python train.py --dataset="retinal OCT scans (Kermany 2017)" --residual_init="scaled_by_depth" --beta1=0.9
Rows from block 8 of a small image classifier, named by matrix and row number. Rows with one number belong to one channel. Each number is 128 + 24 x the weight over its row's rms, rounded and kept within 0 to 255. All counts start at 0.
After each channel's rows are labels from the 100 images, of 14976, where the channel reaches its highest value: "top examples" is what is common among them. Only what is clearly more common there than usual is listed. The data: retinal OCT scans (Kermany 2017).
# convs0: first 3x3 conv (model.blocks.8.convs.0.weight, 192x192x3x3, each kernel summed), inputs 0-47
# convs1: second 3x3 conv (model.blocks.8.convs.1.weight, 192x192x3x3, transposed, each kernel summed), outputs 0-47

convs0.64 [113 151 119  97 149 108 162 127 132 125 152 146 127  98 143 133 137 154 108 122 180 109 110 150 126 121 142 124  83 114 123 123 117 138 102 159 148 189 140 123 103 136 120 108 108 135 151 130]
convs1.64 [159 107 128 125 100 171 129 114 108 123 104 133 133 159 168  94 117 118 142  99 107  97 110 125 154 149 142  87 143 120 159 150 116 104 116 112 144 124 143 124 135 110 131 148 153 180 155  91]
top examples: finding: diabetic macular edema

convs0.87 [128 132  73 137  99 125  78 141 132  93 110  70 135 116 153 143 126 134 107 129 172 104 100 121 125 157 125 123 141 154 108 108 116 114 124 133 171 131 148 149 209 127 119  93 118  91 133 144]
convs1.87 [178 118 118 110 123 128 161 168 116  97 146 137 144 134 125 106 124  81 115 158 137  82 158 127 132 158 117  93 135 123 120 125 154  99 158 128 147 172 113 131 132 164 134 146 163 106 129 119]
top examples: finding: drusen

convs0.93 [114 152 142 156 119 125 138 147 131 124 160  91 144 137 111 105 123 102 118  92 160  70 150 119 144 117 105 103 111 139 139 176 136 135 128 130 106 133 144 147 122  97 121 150 140 187 138 135]
convs1.93 [123 170 144 154 179 113 119  87 105 106 122 110 131 133 178 152 109 128 137 116 126 151 137  96 122  69 157 134  96 154 129 140  84 137 113 155  75 142 133 126 138 131 117 150 131 141  60 139]
top examples: finding: drusen

convs0.102 [106  88 156 132  94 102 141 128 138  83 116 126 120 144 188 103 130  96 121 136 142 129 141 111 115 112 126  96 119 114 141 126 134 118  87 136 152 123 136 131 141 101 147 114 138 110  98 184]
convs1.102 [125 170 118 123 104 111 126  97 114 118 115 134 149 147 121 113 141 142 151 116 167 139 160 109 140 128 159 121 134 151  96 121 102 121 129 115 161 103 151 147 125 145 169 145 158 128 145 161]
top examples: finding: choroidal neovascularization

convs0.36 [122  97 106 141 161 120 102  72 151 167 165 128 131 168  97 142 147 138 100 133 106 109  88 104 122  81 114 126 124 142 120 102 109 147 147 120 119 133  93  99 131 138 110 162 129 162 154 152]
convs1.36 [133 144 109 139  85 142 123 173 133  90 114 106 101  81  99 160 148  95  66 119 141 144 109 154 133 126 217 144 102 120 134 113 120 103 111 111 116 153 105 140 125 116 102 134 115 117 144 111]
top examples: finding: choroidal neovascularization

convs0.61 [123 150  74 130 153 164 102 142 137 140 163 113 105 113 134 129 138 128 109 117 129 119 137 110 134 143 134  94 141 141 116 153 122 134 110  84 121 119 161  71 138 146 134 127 166 166 131  82]
convs1.61 [103 124 109 137 116 143 119 115 107 151 125 118 153  99 146 155 156 103 141 146 125 137 105 123 147 148 129 140 107 169 108 176 115 160 161  68 147 130 109 119 108 141 149 129  95 132 163  65]
top examples: finding: diabetic macular edema

convs0.130 [109 106  99 118 100 178 138 153 129 144 125 146 138 129  76 137 112 169 107 140 142 116 141 135 119 112 108 130 117 127 104 130 110 119 125 157 135 177 111 105 118 118 157 113 127 115 110 147]
convs1.130 [ 97 152 101 143 113 162  76 117 140 111 123 100 148 104 106 133 134 100 133 150 176 132 155 159  97 142 101 140 117 120 135 101 146 115 128 116 114 129 110 106 120 129 110 157 115  81 160 126]
top examples: finding: diabetic macular edema

convs0.127 [173 140 191 157 122 155 144 107 161 138 104  86 110 123 145 112 134 145 117 174 162 127 118 163 139 113 102 140 101 127 137 115 108 149 164 160 109 135 165 107 107 139 112 140 145 143 120 104]
convs1.127 [157  82 121 123 105 144 174 126 142 117  80 142 136 124 140  86 114 128 113 137  89  89 165 128 127 108  73 131 126 121 106 120 165 102 111 163 122 125  83 147 141 122 168 107 130 156 141 115]
top examples: finding: choroidal neovascularization

convs0.142 [ 67 124 102 162 125 125 156  92 141 137 148 114 134 116 152 132  97 120  92 103 166  74  96 132 143 100 101 165 136 117 166 173 112 163 181 109 100 134 139 144 115 161 146  86 137 150 128 115]
convs1.142 [118 128 149 164 142 129 149 170 100  73 122 175 131 155 131  88 125 110 129 102 121 143 106 129 161 169 103 105 136 127 143 140 131 153 149 125 115 157 153 101 171 121 143 142 144 135 139 114]
top examples: finding: drusen

convs0.11 [125 152 129 157 127 138 140 135 101 160 125 126  71 150 149 172 125 155 125 153 157  79  94 107 129 106  47 145 120 136 144 135 133  81 151 117 122 116 157  78 129  82  91 126 135 137 141 141]
convs1.11 [123 166 105 125 152 162 106 146  91 132 128 120 136 143 118  75 157 101  93 149 132  80 125 146 135 108  94  87 144 154  91 117 142 124 145 178 120 130  89 108 102 106 105 140 150 180 127 165]
top examples: finding: drusen

convs0.77 [153 108 132 135 109 133 136 119 140 116 131 119 119 117 136 113 204 125 103  92 115 114  98 159 115 116  99 136 104 143 129  90  99  70  78 196 128 134 108 139 148 149 125 110 133 136 133 100]
convs1.77 [127  98 129 126 105 126 117 131 137 121 111 107 164  85 117 123 110 142 155 138 117 111 184 109 153 144 142 120 126 178 111  97 144 105 157 132 122  89 147 133 154 133  97 165 144 135  81  85]
top examples: finding: diabetic macular edema

convs0.10 [117 142 142 158 135  95 131 130 144 130 120 125 148 174  89 111 139 112 152 142 126 100 112 119 168  81 123 121  95 104 149  93 129 105 113 172 166 113 150 114 139 143 189 123 134 110 126 108]
convs1.10 [124 141  92 122 134 112 128  89 107 107 124 101 111 143 154  82 144 138  84  91  91 106 121 124 122 124 146 119 109 112 130 165  83 130 130 144 149 116 152 121  99 119 148 121 128  96 134 151]
top examples: finding: choroidal neovascularization

convs0.54 [116  98 110 142 134 119 102 152 136 127 107 138 164 140 128 104 122 167 147 145 140 139 128 128 138 115 105 162 112 104 116 100 111 146 115 112 112 134 141 178 139 176  94 164 114 111 104 144]
convs1.54 [163 100 105 134 126 123 173 106 115 141 122 175 129 101 134 100 155 126 157 138 145 151 153 137 150 129 101 131 169 117 137 136 142  96 132 132 138 142 115  95 125 140 138 127  79 125 120 119]
top examples: finding: choroidal neovascularization

convs0.182 [145  89 124 148 109 130 110  78 198 135 152 106 115 106 113 122 123 170 201  94 125  86 144 137 128 105 107 140 137 166 150 123 107 168  94 136 136 143 109 170 106 110 147 135 132 183 143 137]
convs1.182 [177 133  76 104 122 171 120 128 163 159 141 158 146  86 115 153 113 172 142 141 155 101  90 133 162 162 160  96 120 132 162 119 107 145 125 140 103 102 131 138 158 164 137 176 117 142 141 115]
top examples: finding: choroidal neovascularization

convs0.44 [103 104 145 159  90 132 146 137 137 141 126 131 167 144 107 142 111 163  91 124 154 133 146 107 138 107 126  97  78 154 142 136 130 132  92 144 137 135 119 113  88 150 163 127  90 109 136  99]
convs1.44 [ 87 118 159 138 154 131 105 159 164 159 117 111  95 151 122 151 131 151 147 129 128 168 144 156 146 163 130 105 140 148 117 113 170 108 130 117 147 116 142 107 120 143 145 165 103 136 139 152]
top examples: finding: diabetic macular edema

convs0.41 [131 103 112 177  96 161 118 122 118 107 130 115 128 143 141  99 147 110 140 146 136 166 118  82 114 109 111 110 129 128 119 127 107 131 128 149 123 104 137  90  82 105 163 128 108 122 118 104]
convs1.41 [140 109 121  93 139  90 134 115 119 122 139 106 112 159 136 138 153  78 119 116 148 136 120 128 108 140 149 133  84 144 109 165 131 127 126 143 141 127 120 143 126 115 113 124 131 125 133 128]
top examples: finding: diabetic macular edema

convs0.69 [143 118 150 149 106 124 148 101 104 180 136 108 141  98 144  79 107 160 169 121 126 136 129 144  98  90 104 133  87 130 129 115 118  89 141 123 106 155  85 166 132 110  97 118 118 103 119  85]
convs1.69 [124 155 168 138 147 146 143 131 122 116 124 128  91 120 142 163 131  85 175 141 109 182  99 123 133 132 103 116 104 120 153 141 106  56 123 171 130 119  88 140 122 112 138 120 135 126 154 116]
top examples: finding: choroidal neovascularization

convs0.134 [236 118 156  94 121  87 133 111 152 138 135 150 130 154 147 108 138 116  69 130 122 125 148 151 131 127 133 113  84 112  91 202 127 154  82 122 122 115 142 185 155  86 138 140 123 128 136 140]
convs1.134 [166 148 104  98 166 106 158  92 168 134 130 136 137 139 117 124 103 140 132 105 141 119 143 149 132 162 144 108 157 148  85 119 111 104 196 130 111 150 144 107 135 115 138 112 130 116 127 151]
top examples: finding: choroidal neovascularization

convs0.125 [148 120 160 161 153 114 137 120 140 126 136 139  97 155 110 148 154 146 158 128 114 136 126 136 142 124  97 118 105 121 109 145 103  78 143 109 114  73 175  87 198  98 132 157 116 138 127 110]
convs1.125 [157 154 128 153 163 120 122 130 151 137 144 140 117 142  83 101 139 173  85 120  97 124 108 148 152 113 121 137 164  60 190 133 155 117 121 132 134 107 152 104 145 108 164 139 119 162  89 133]
top examples: finding: choroidal neovascularization

convs0.39 [103 129 134 110  99 141 101 131 139 100 134 140 164 160 128 155  92 167 122  96 148 153  79 105 113 177 127 123 136 139 120 142 180 103 160 150 126 163 132 143  88 105  93 114 162 101 140 137]
convs1.39 [116 136 140 112 116  86 126 126 124 141 120 101 186 116 159 104  93 148  89 113 133 119 153 140 140 101 158 141 135 108 100  92 138 123 139 143 117 164 142 161 147 157 122 132  93 132 155 104]
top examples: finding: choroidal neovascularization

convs0.151 [134 156 150 120 137 104 143 122 189 114 114 130 150 119 143 173 150 118 113 130 103 152 128  87 139 187 147 155 135 137  97  89 144 144  87 107 100  78 118 174 138 114 119  93 118 128 111 124]
convs1.151 [140 151 102 140 130 157 144 135 122 121  92 146 119 160 168 114 126 134 141 119 143 144 131 111 134 122  99 155 148 129 124 127 124 151  97 139 139 105 106 167  58 141 145 112 121 165 170 162]
top examples: finding: drusen

convs0.12 [163 115 144  96 102 159 188 109 142 116 149 146 132 175 135 141 112 113 104 106 135 203 115 127 135 130 157  96 135 130 169 136 176 142 116 125 125 162 142  84 114 118 156 108 136 125 160 106]
convs1.12 [105  99 135  96 108 181 117 116 143 179  87 126 102 131 141 121 110 129  95 154 139  85 123 161 124 165 128 178 130 103 144 114 153 168 102 119 154  93 134 121 129 155 147 131 143 133 130 116]
top examples: finding: drusen

convs0.170 [113  85 122 112 165  98 109 151 106 121 112 102 137  92 125 123  82  99 140  93 156 140 159 105 146 113 158 118 117 124 122 133 106 104 129 167 162 169 110  92 156 159 118  96 125 122 131 166]
convs1.170 [ 97 122 125 118 116 145 147 116  98 123 147 106 124 117 101 123 126 178 162 137 150 158 156 124 145 104 140 147 127 154 113 121  60 131  95 146 144 145 133 150 143 154 151  79 127 135 101 135]
top examples: finding: choroidal neovascularization

convs0.37 [ 97 106 133 140 129  94 156 102 159  92 140 120  83 148 111 134 139 109 113 115 127 145  98 156 108 156  99 115 117 147 127 119 141 105  95 109 103 129 147 131 131 131 134 119 169  90 100 125]
convs1.37 [ 81  95 105  98 109 140 130 141 142 126 137 112 108 153 102 131 139  84 158 100 117 124  96 124 125 152 117 128 161 165 160 131 117 105 101 172 116 127 142 142 111 111 128 100 156 121 116 114]
top examples: finding: choroidal neovascularization

convs0.29 [109 114 147 151 113 146 154 109 132  91 100 127 118 124 149 148 157 126 105 121 123 177 126 115 132 122 121 154 107 156 180 124 117 136 121  82 133 114 149  91 144 127 152 121 128 158 118 143]
convs1.29 [ 88  98 115 146 124 111 131  91 121 113 103 144 126 145 147 169 119  79 162 142 102 132 110  98 121 167 155 164  79 140 105 140 105 139 120 155 119 124 123 108  98 105 143 136 150 129 106 152]
top examples: finding: drusen; finding: diabetic macular edema

convs0.181 [129  71 140 148 142 104 143 102 122 152 122 107  99 144 132 148 134 110 130 175 103 173 146 131 162 147 134 171 129 152 149 122 134  94 160 135 133 124 132 151 133 133 107 166 155 159 111  76]
convs1.181 [100 133  58 146 120 111 109 138 153 133 176 157 213 112 125 137 113 122 135 134 106 123 109 156 143 130 111 151 129 141 124 147 145 132 134 114 183 120 143 116 111 126  96 122 150 112 125 122]
top examples: finding: drusen

convs0.103 [126 110 102 107 136  52 106  85  85 141 141 144 123  91 154 104 152 130 185 134 126 161 124 150 124 137 193 142 122 127 103 142 148 172 116 128 109  78 111  99 114 126 113 146 106 128 121 148]
convs1.103 [118 119 143 108 107 135 105 114 118 128 138 183 149 128 119 136 143 147 178 127 140 154 173 150 124 111 155 151 173  95 136 140 166 195 116 119 126 117 113 149 119 137 117  71 158 132 111 152]
top examples: finding: choroidal neovascularization

convs0.166 [ 97 141 131 169 125  92 116 122 160  74 124 102 174 127 112 122  78 144 137  77 125 136 133 144 112 135 115 106 134 147 109 127 123 131  91 132 119 146 119 155 171 141  98  87 139 125 117 138]
convs1.166 [ 84 156 150 145 126  96  92  91 146 138 120 172 140 106 122  85 164 174 129 105 119 154 130 113 134  97  98 133 131 133 120  92 120 128 164 146 155 115 130 126  87 131 134 115 124  88 153 148]
top examples: finding: choroidal neovascularization

convs0.144 [113 126  96  95 142 132 150  85 116 109 132 152 114 128 110 127 120 105 130  97 156 108 130 106 145  83 111 112 134 136 122 178 130 132 136 131 102 103 117 126 137 130 141 149 148 187 139 160]
convs1.144 [159 142 136 100 150 148 127 128 120 154  93 128 151 150 105 105 147 110 136 149 188 121 109 154 145 107 102 144 117 100 145 109  94 138 139 129  95 114  88 134 146 137 146 124 141 150 111  96]
top examples: finding: diabetic macular edema

convs0.97 [ 99 154 147  90 112 127 121  94 120 123 115 182 118 111 107 116 104 127 103 133  87 168 136 117 102 118 167 128 115 139 145  87 116 127 101 145 147 128 105 132 128 147 150 109 120 105 125 114]
convs1.97 [148  95 108 151 107 136  78 109 135 155 123 118 170 140 133 146 117 140 165 114  93 104 141 158 136 111 125 136 145 124  92 113 143 160 159  93 172 105 133 130 127 118 128 111 112 109 141 141]
top examples: finding: drusen

convs0.124 [137 160 111 115 119  98  78 103 124 119 107 128 137  98 120 135 137  90 157 162 122 134 116 114 106 102 105 151 106  48 102 142  62 127 117 126 135 130  86 118 144 135 122 124 135 181 144 166]
convs1.124 [156 128 166  87 108 121 155 108 124 162  91 125 125 134 139 179 116 125 107 138 141 109 118 132 134 116  96  74 105 103 139 129  94 144 121 121  91 171 102 137 156 151  91 113 112 152 139 129]
top examples: finding: choroidal neovascularization

convs0.146 [122 107 124 114  83 107 174 194 142 106 120  90 129 121 161 153 167 145 118 132  82 148 124 137 141 143 134  77 167 118 159 105 150 116 141 114  92 127 150 135 111 148 128 130 115 127 121 142]
convs1.146 [168 164 120 104 127 149 133 148 126 137 117 117 117 112 149 144 115 149 122  93 121  97 105 140 158 106 131  84 123 118 103 137 152 125 142  88  88 160 148 117 129 121 139 126 176  80 127 102]
top examples: finding: diabetic macular edema

convs0.141 [134 115 141 112 169  89 151 139 125 144 130 138 130 122 130 136 113 162  99 109 136 128 135 168 152 130 138 138 151  88 155 138 126 114 140  91 137 155 178 109 148 135 124 115 101 138  76 123]
convs1.141 [109 131 148 142 141  95 147 133 125 112 167 141 139 106 105 101 162 110 110 125 106 114 163  92 145 125 118 129 103 138 116 155 153 140 145 169 152  98 130 130 106 161 118 138 160  93 172  95]
top examples: finding: diabetic macular edema

convs0.169 [130 148 112  71 132 153 130 138 165 114 134 143 150 112 122 155 159 163 116 148 146 107 100 153 143 121 143 146 122 116 160 170 148 137 146 106 133 113 119 119 110 109 129 127 108 116  95 167]
convs1.169 [171 131 138  60 110 154 146  99 153 145 125 176 110 144 168 130 129 131 152 123 117 120 152 117 112 119 155 112 114  92 135 152 152 155 121  91 110 117 168 126 146 145 133 106  85 137 154  98]
top examples: finding: diabetic macular edema

convs0.84 [102 120 149 110  96 107 110 142 105 140 105 149 126 117 152 148 149 125 105 166 166 162 132 109 114 142 116  88 126 149 149 136 143 154 126 100 143 133 102 143 158  96 152  78 130 117 121  93]
convs1.84 [125 150 146 171 113 137  86 116 105 109 160 148 105 111 151 146 123 118 126 134 131  99 179 149 103 101 103 114 133 129 128 147  92 102 112 130 144 105 176 124 135 167 118 140 102 125 137 123]
top examples: finding: drusen

convs0.147 [102 117 124  75 155 124 133 143 165 138 136  94 132 115  96 136 136 140  93 111 140 140 122 109  93 139  98  92 117 155 161 138 162 135 137 147  71 108 168 113 150 118 142 162 174 137 144  91]
convs1.147 [121 117 113 106  64 167 125 122 151 133 107 143 133 154  86 118 174 128 129 143 116 125 120 131 107 184 115 131 108 117 127 166 129  85 119 104  92 103 133 163 116 128 138 106 142 199 137 120]
top examples: finding: diabetic macular edema

convs0.7 [153 167 152 113 137  80 156 140 111 116 114 111 124 142 142  90 147 106 173 112 144 151 125 179 117 128 162 137 112 167 128 128 114 128 153  99 130 121  95 119 158 139 140  95  94 126 121 117]
convs1.7 [131 134 106 153 112 158 155 120 101 149 148  87 106 145 122 155 137 114 108 165 129 123 115 125 116 130  27  73 143 153 157 103 152  97 163 145 114 147 160 124 119 119  82 179 171 150 109 157]
top examples: finding: diabetic macular edema

convs0.188 [110 133 128 130 156 154 113 149 129 133 129 152 164 123 123  87 100 127 125 104 143 133  94 127 152 172 131 131  98 155 142 161  97 158  88 137 169  93 143 109 142 115 150 145 110 148 133 129]
convs1.188 [126 140 142 121 109 159 136 118 106 151 122 144 123 114 154 103 112 145 119 118 135 138 131 147 118 170 132 107 115 135 100 107 117 123 140 114 140 107 164 127 120 105 102  86 112 172 125 166]
top examples: finding: choroidal neovascularization

convs0.89 [142 143  98 143 128  99 126 103 146 143 125 159 176 146 108 180 155 149 145 157 123 126 130  92 135 127 115 166 141 101 119 109 122 115 112 110  96 133 146 126 120 120 136 130 110 162 128 130]
convs1.89 [123 128 155 123 138 111 119 153 101 124  81 191  93 138  93 112  90 121 115 112 178 131 111 109 143  83 119 121 124  76 123 161  98 163 109  61 121  92 138 106 195 173 149 133 140 155 103 118]
top examples: finding: drusen

convs0.114 [159 160 124 101 114 185 119 102 141 132 142 127 137 117 150 157 148 136 143 126 127 148 151 152 145 119 127 167 112 113 126 143 183 140 119 134 101 120 116 126 117 133  84  59 110 151 129 119]
convs1.114 [ 96 145  90 142 132  72 140 141 132 124 147 165 153 125 110 147 114 116  94 185 136 134 138 126 140 112 102 136 142 111  68 125 154 136 157 147 143 148 106  86 114 143 120 128  85 149  97 139]
top examples: finding: choroidal neovascularization; finding: drusen

convs0.180 [145 163 137 106 142 138 105 140 105 112 120  96 142 143 124  61 112 105 166 107 143 173 135 127 142 105 127  92 101 141 147 129 159 126 127  71 132 113 103 125  84 146 145 119 187 113 119 123]
convs1.180 [140  84 142 125 142  56 163 143 130  98 107 116 132 130 122 133 153 116 139 104 118 138  96 116 125 153 131 132 112 143 148  87 142 111 135 118 115  83 113 143 118 148 114 110 136  59 138 115]
top examples: finding: drusen

convs0.128 [106 117 111  97 161 126 123 142 147 104 119 150 110 165 164 115 139 118 102 136 137 101 186  74 129 132  85 126 113 124 148 141 146 120 221 123 124 104 160 116 140 126 107 105  84 109 127 142]
convs1.128 [170 137 101 119 127 116 133 172 119 129 113 139 133 125 133 110 126 103 143 135  93 119 124 116 101 106  85 117 126 154 172 165  87 112 112 147 114 150 156 128 103 121 136  95 122 161 132 133]
top examples: finding: diabetic macular edema

convs0.68 [133 129 119 112  65  96 140 121 106 109 171 168 149  82 167 130 176 136  87 161 133 130 122 104 119  79  85  77 179 146 123  54 156 134 123 137 118 116 160 118 116 133 125 130 158 132 102 120]
convs1.68 [ 89 158 125 155 152 136 141 112 124 136 168 145 133 105 113 183 145 130  94 124 129 122 120 139  96 117  95 167 146 124 123 149 133  94 100 118  85 105  75 132 155 133 137 117 118 117 158 143]
top examples: finding: drusen

convs0.155 [131 119 155 132 108 133 115 134 104 150 140 109 151  78 154 101 141 143 136 121 125 128 131 151 115 116 174 143 108 122  84 173 144 145 151 153 126 102 113 138 106  97 139 102 124 111 121 103]
convs1.155 [101 140 159 119 178 150 115 106 132 130 112 130 118 146 149 142 134 169 134 122 116 109 116 143 134  95 128 153 115 105 134 142 131 119  99 120 169 103  98 149 129 121 155  70 136 108 127 122]
top examples: finding: choroidal neovascularization

convs0.81 [132 106 135 111 114 140 112 114 127 158  81 117 134  97 150  93 137  82 108 127 120 122 149 134 116 117 100 134 109 115 112 140 112 128  87 146 133 150 101  93  83 135 123 136 130 161 123 161]
convs1.81 [148 122  99 102 123 111 107 120 135 144 101 102 119  99 124 141 131 122 118 164 113 135 115 155 126 120  85 122 156 110  85 117 117 102 111 176 166 137  82  63 131 149 149 134  58 110 154 164]
top examples: finding: choroidal neovascularization; finding: diabetic macular edema

convs0.129 [130 142 141 132 130 143 143 124 130 148 127 129 141 152 113 136 102 191 113 104 137 160 145 113  91 194 136 133 100  76 141 140 122 136 103 149 101 144 107  83 150 144 149 131 125 107 124 168]
convs1.129 [105 159 152 151 115 139 114 154 115 123 112 105 181 153 143 138 152 117 125 127 125 176 130 111 127 131 156 141 144 129 110 105 172 200 127 123 118 146 133 107 144 158 127 161  73 142 116 145]
top examples: finding: choroidal neovascularization

convs0.136 [152 129 113 127 163 120 107 145 122 136 127  94 137 100 155 157 106 104 128 129  85 158 123 101  97 152 113  93 138 137 105 134 155 132 150 140 150  87 160 145 130 154 140 141 156  94 147 128]
convs1.136 [133 152 127  85 116 116 161 154 111 154 136 120 120 130 106 109 118 144 159  76 134 171 159 169 108 172  92 136  99 131 124 140 166 108 186 144 131  96 142 128 123 128  94 150 141 140 121 136]
top examples: finding: choroidal neovascularization

convs0.123 [ 74 133 103 125 119  86 118 154 120 111 114 116 118 148 127 181 159 116 174 126 154 135 119 129 162 126  74 118 128 141 149 118 115  91 132 119 154 120 182 123 153 142 150 148 144 114 138 113]
convs1.123 [118 151 125  96 118  96 166 106 117 105 145 150 111 102 111 119 104 114 116 101 128 133 104 124 159 125 106 111 109 150 168 132 149  81 120 136  75 151 144 107 162 169 140 140 141 110 135 140]
top examples: finding: diabetic macular edema; finding: drusen

convs0.185 [102 116 116 144 117 146 163  78 120 138 139 157 116 129 121 139 174 128  82 158 205 122 126 113 184 124 120 146 152 107 171  92  90 137 107 140 128 110 158 122 132  96 148 126 106 149 112 159]
convs1.185 [169 121 112 145 161 104 148 107 118 110 197 130 123 129 115 134 110 103 168 104 157 116 142 109 150 124 105  97 116 105 133  97  78 118 126 152 115  80 129  68  97 132 136 168 147 151 122 116]
top examples: finding: drusen

convs0.79 [150 161 158 149 154 109  91 145 156 118  97 143 126  65 152 158 123 169 118 143 109 146 105 139 115  81 126 146 137 127 133 126 136 114  92 132 115 121 185 116  77 141 149 154 114  80  84 132]
convs1.79 [168 125 141 174 154 132 157 108 183 136  67 136  89 167 143 124  76 116 115 120 112 132 119 127 140 108 131 104 127 127 139 121 119  97  94  64 159 105 184 132 117 149 158 149 135 114 132 111]
top examples: finding: choroidal neovascularization

convs0.30 [123 126 120 123 141 134 114 132 105 107 128 149 115 143 149 136 115  98  97 116 181  83 129  82 132 135 132  91  87 135 138 144  89 127 113 119 131 132  97 139 175 140 120 136 129 155 124 106]
convs1.30 [111 143  79 130 129  97 100  90 119 127 129 155 134 113 150 117 118 143 116 130 125 170 103 117 102  78 127 121 143 121 127 107 144 158 111 103 161  77  99 176 176 130 128 100  92 109 166  92]
top examples: finding: drusen

convs0.6 [151 155 155 155 181  80 101  76 142  86 128 143 143 137 114 145  97 138 137 160 122 138 150 166 130 179  97 118 135 108 122 131 133 130  90 107 153  73 125 139 116 121 111  96 155 103 146 131]
convs1.6 [151 128 114 127 100 130 147 145 132 130  74 153 115 122 138 171 125 140 135 149 113  92 144 108 130 104 105  86 156 147 124 133 162 125 157 134  85 160 121 121  97 129 136 155 149 140  91 103]
top examples: finding: drusen

convs0.51 [140 107 141 198 113 144 162 139 149 155 116 107 128 119 151 119 141 142 158 143 131 116 129 109 118 139 138 159 135 135 152 146 138 129 113 111 124 131 147 176 194 136 150 129 105 137 102 122]
convs1.51 [121 127 175 156 149 140 166 151  64 117 154 141 123 121 158 128 123 135 116 114  81 110 116 137 135 106 143 158 172  99 107 136 132 164 120 127  89 130 142  94 145  96 136 116 142 179 153 116]
top examples: finding: drusen

convs0.2 [148 153 109 160  97 131 160 108 139 132 170 177 140 142 154 122 143 127 126 152 127 107 116 140 163 129 104 149 110 126 118 172 132 149 133 116 146 182 170 131 145 127 149 118 139 132 120 146]
convs1.2 [108 114 172 124 150 123 113 108 114 119  86 110 148 129 144 130  95 104 134 109 113 101 112 130  85 110 109 157  66  92 110 120 148  97 128 100 149 106 100 104 183 107 126 117 151 172 151 105]
top examples: finding: drusen

convs0.167 [127 122 140 144 172 121 127 109 168 125 163 120 159 139 138 131 145 158 121 130 132 127 158  99 113 168  98 153  99  98 144  98 184  83 173 103 161 134 106 142 113 128 134 124 120 126 120 120]
convs1.167 [187 146 150 106 108 116 106 138 110 123  90 125 115 144 165 149 149 110 107 136 152 159  96 116 130  74 114 160 132 133  95 119 184 115 161 118 104 152 166 116 123 109  86 126 138 121 156 123]
top examples: finding: drusen; finding: diabetic macular edema

convs0.3 [138 152 168 161 105 123 162 114 126  73 121 156 116 135 124 129 149 112 134 124 110 137 127 123 153 158 122 133 100 129 104 115 129 110  97 143 116  87 137 107 139 147 147 134 115 161 134  68]
convs1.3 [151 153 149  97 136 124 133  81 155 107 111 118 136 117 148 157 143  93 146 100 115 102 123 136 136  86 127 111 139 105 115 109  94 126 156 140 113 146 119 130 132 115 133 107 117  88 147  77]
top examples: finding: diabetic macular edema

convs0.33 [148 154 167 105 114 104 117 153 112 146 120 110 160 103 143 139 114 141 113 132 105 138 139 122  96 114 114 123 105 150 165 132 167  95 165 138 140  89 143 129 126 145 140 135 102 129 154 129]
convs1.33 [147 144 148 174  98 144 175 137 140 130 161 100 118 145 126 142 142 137 163 131 156 107 164 140 139 119 135  98 144 122 125 137 156 150 126 151 119 110 132 131 128 111 148 106 103  60 104 113]
top examples: finding: choroidal neovascularization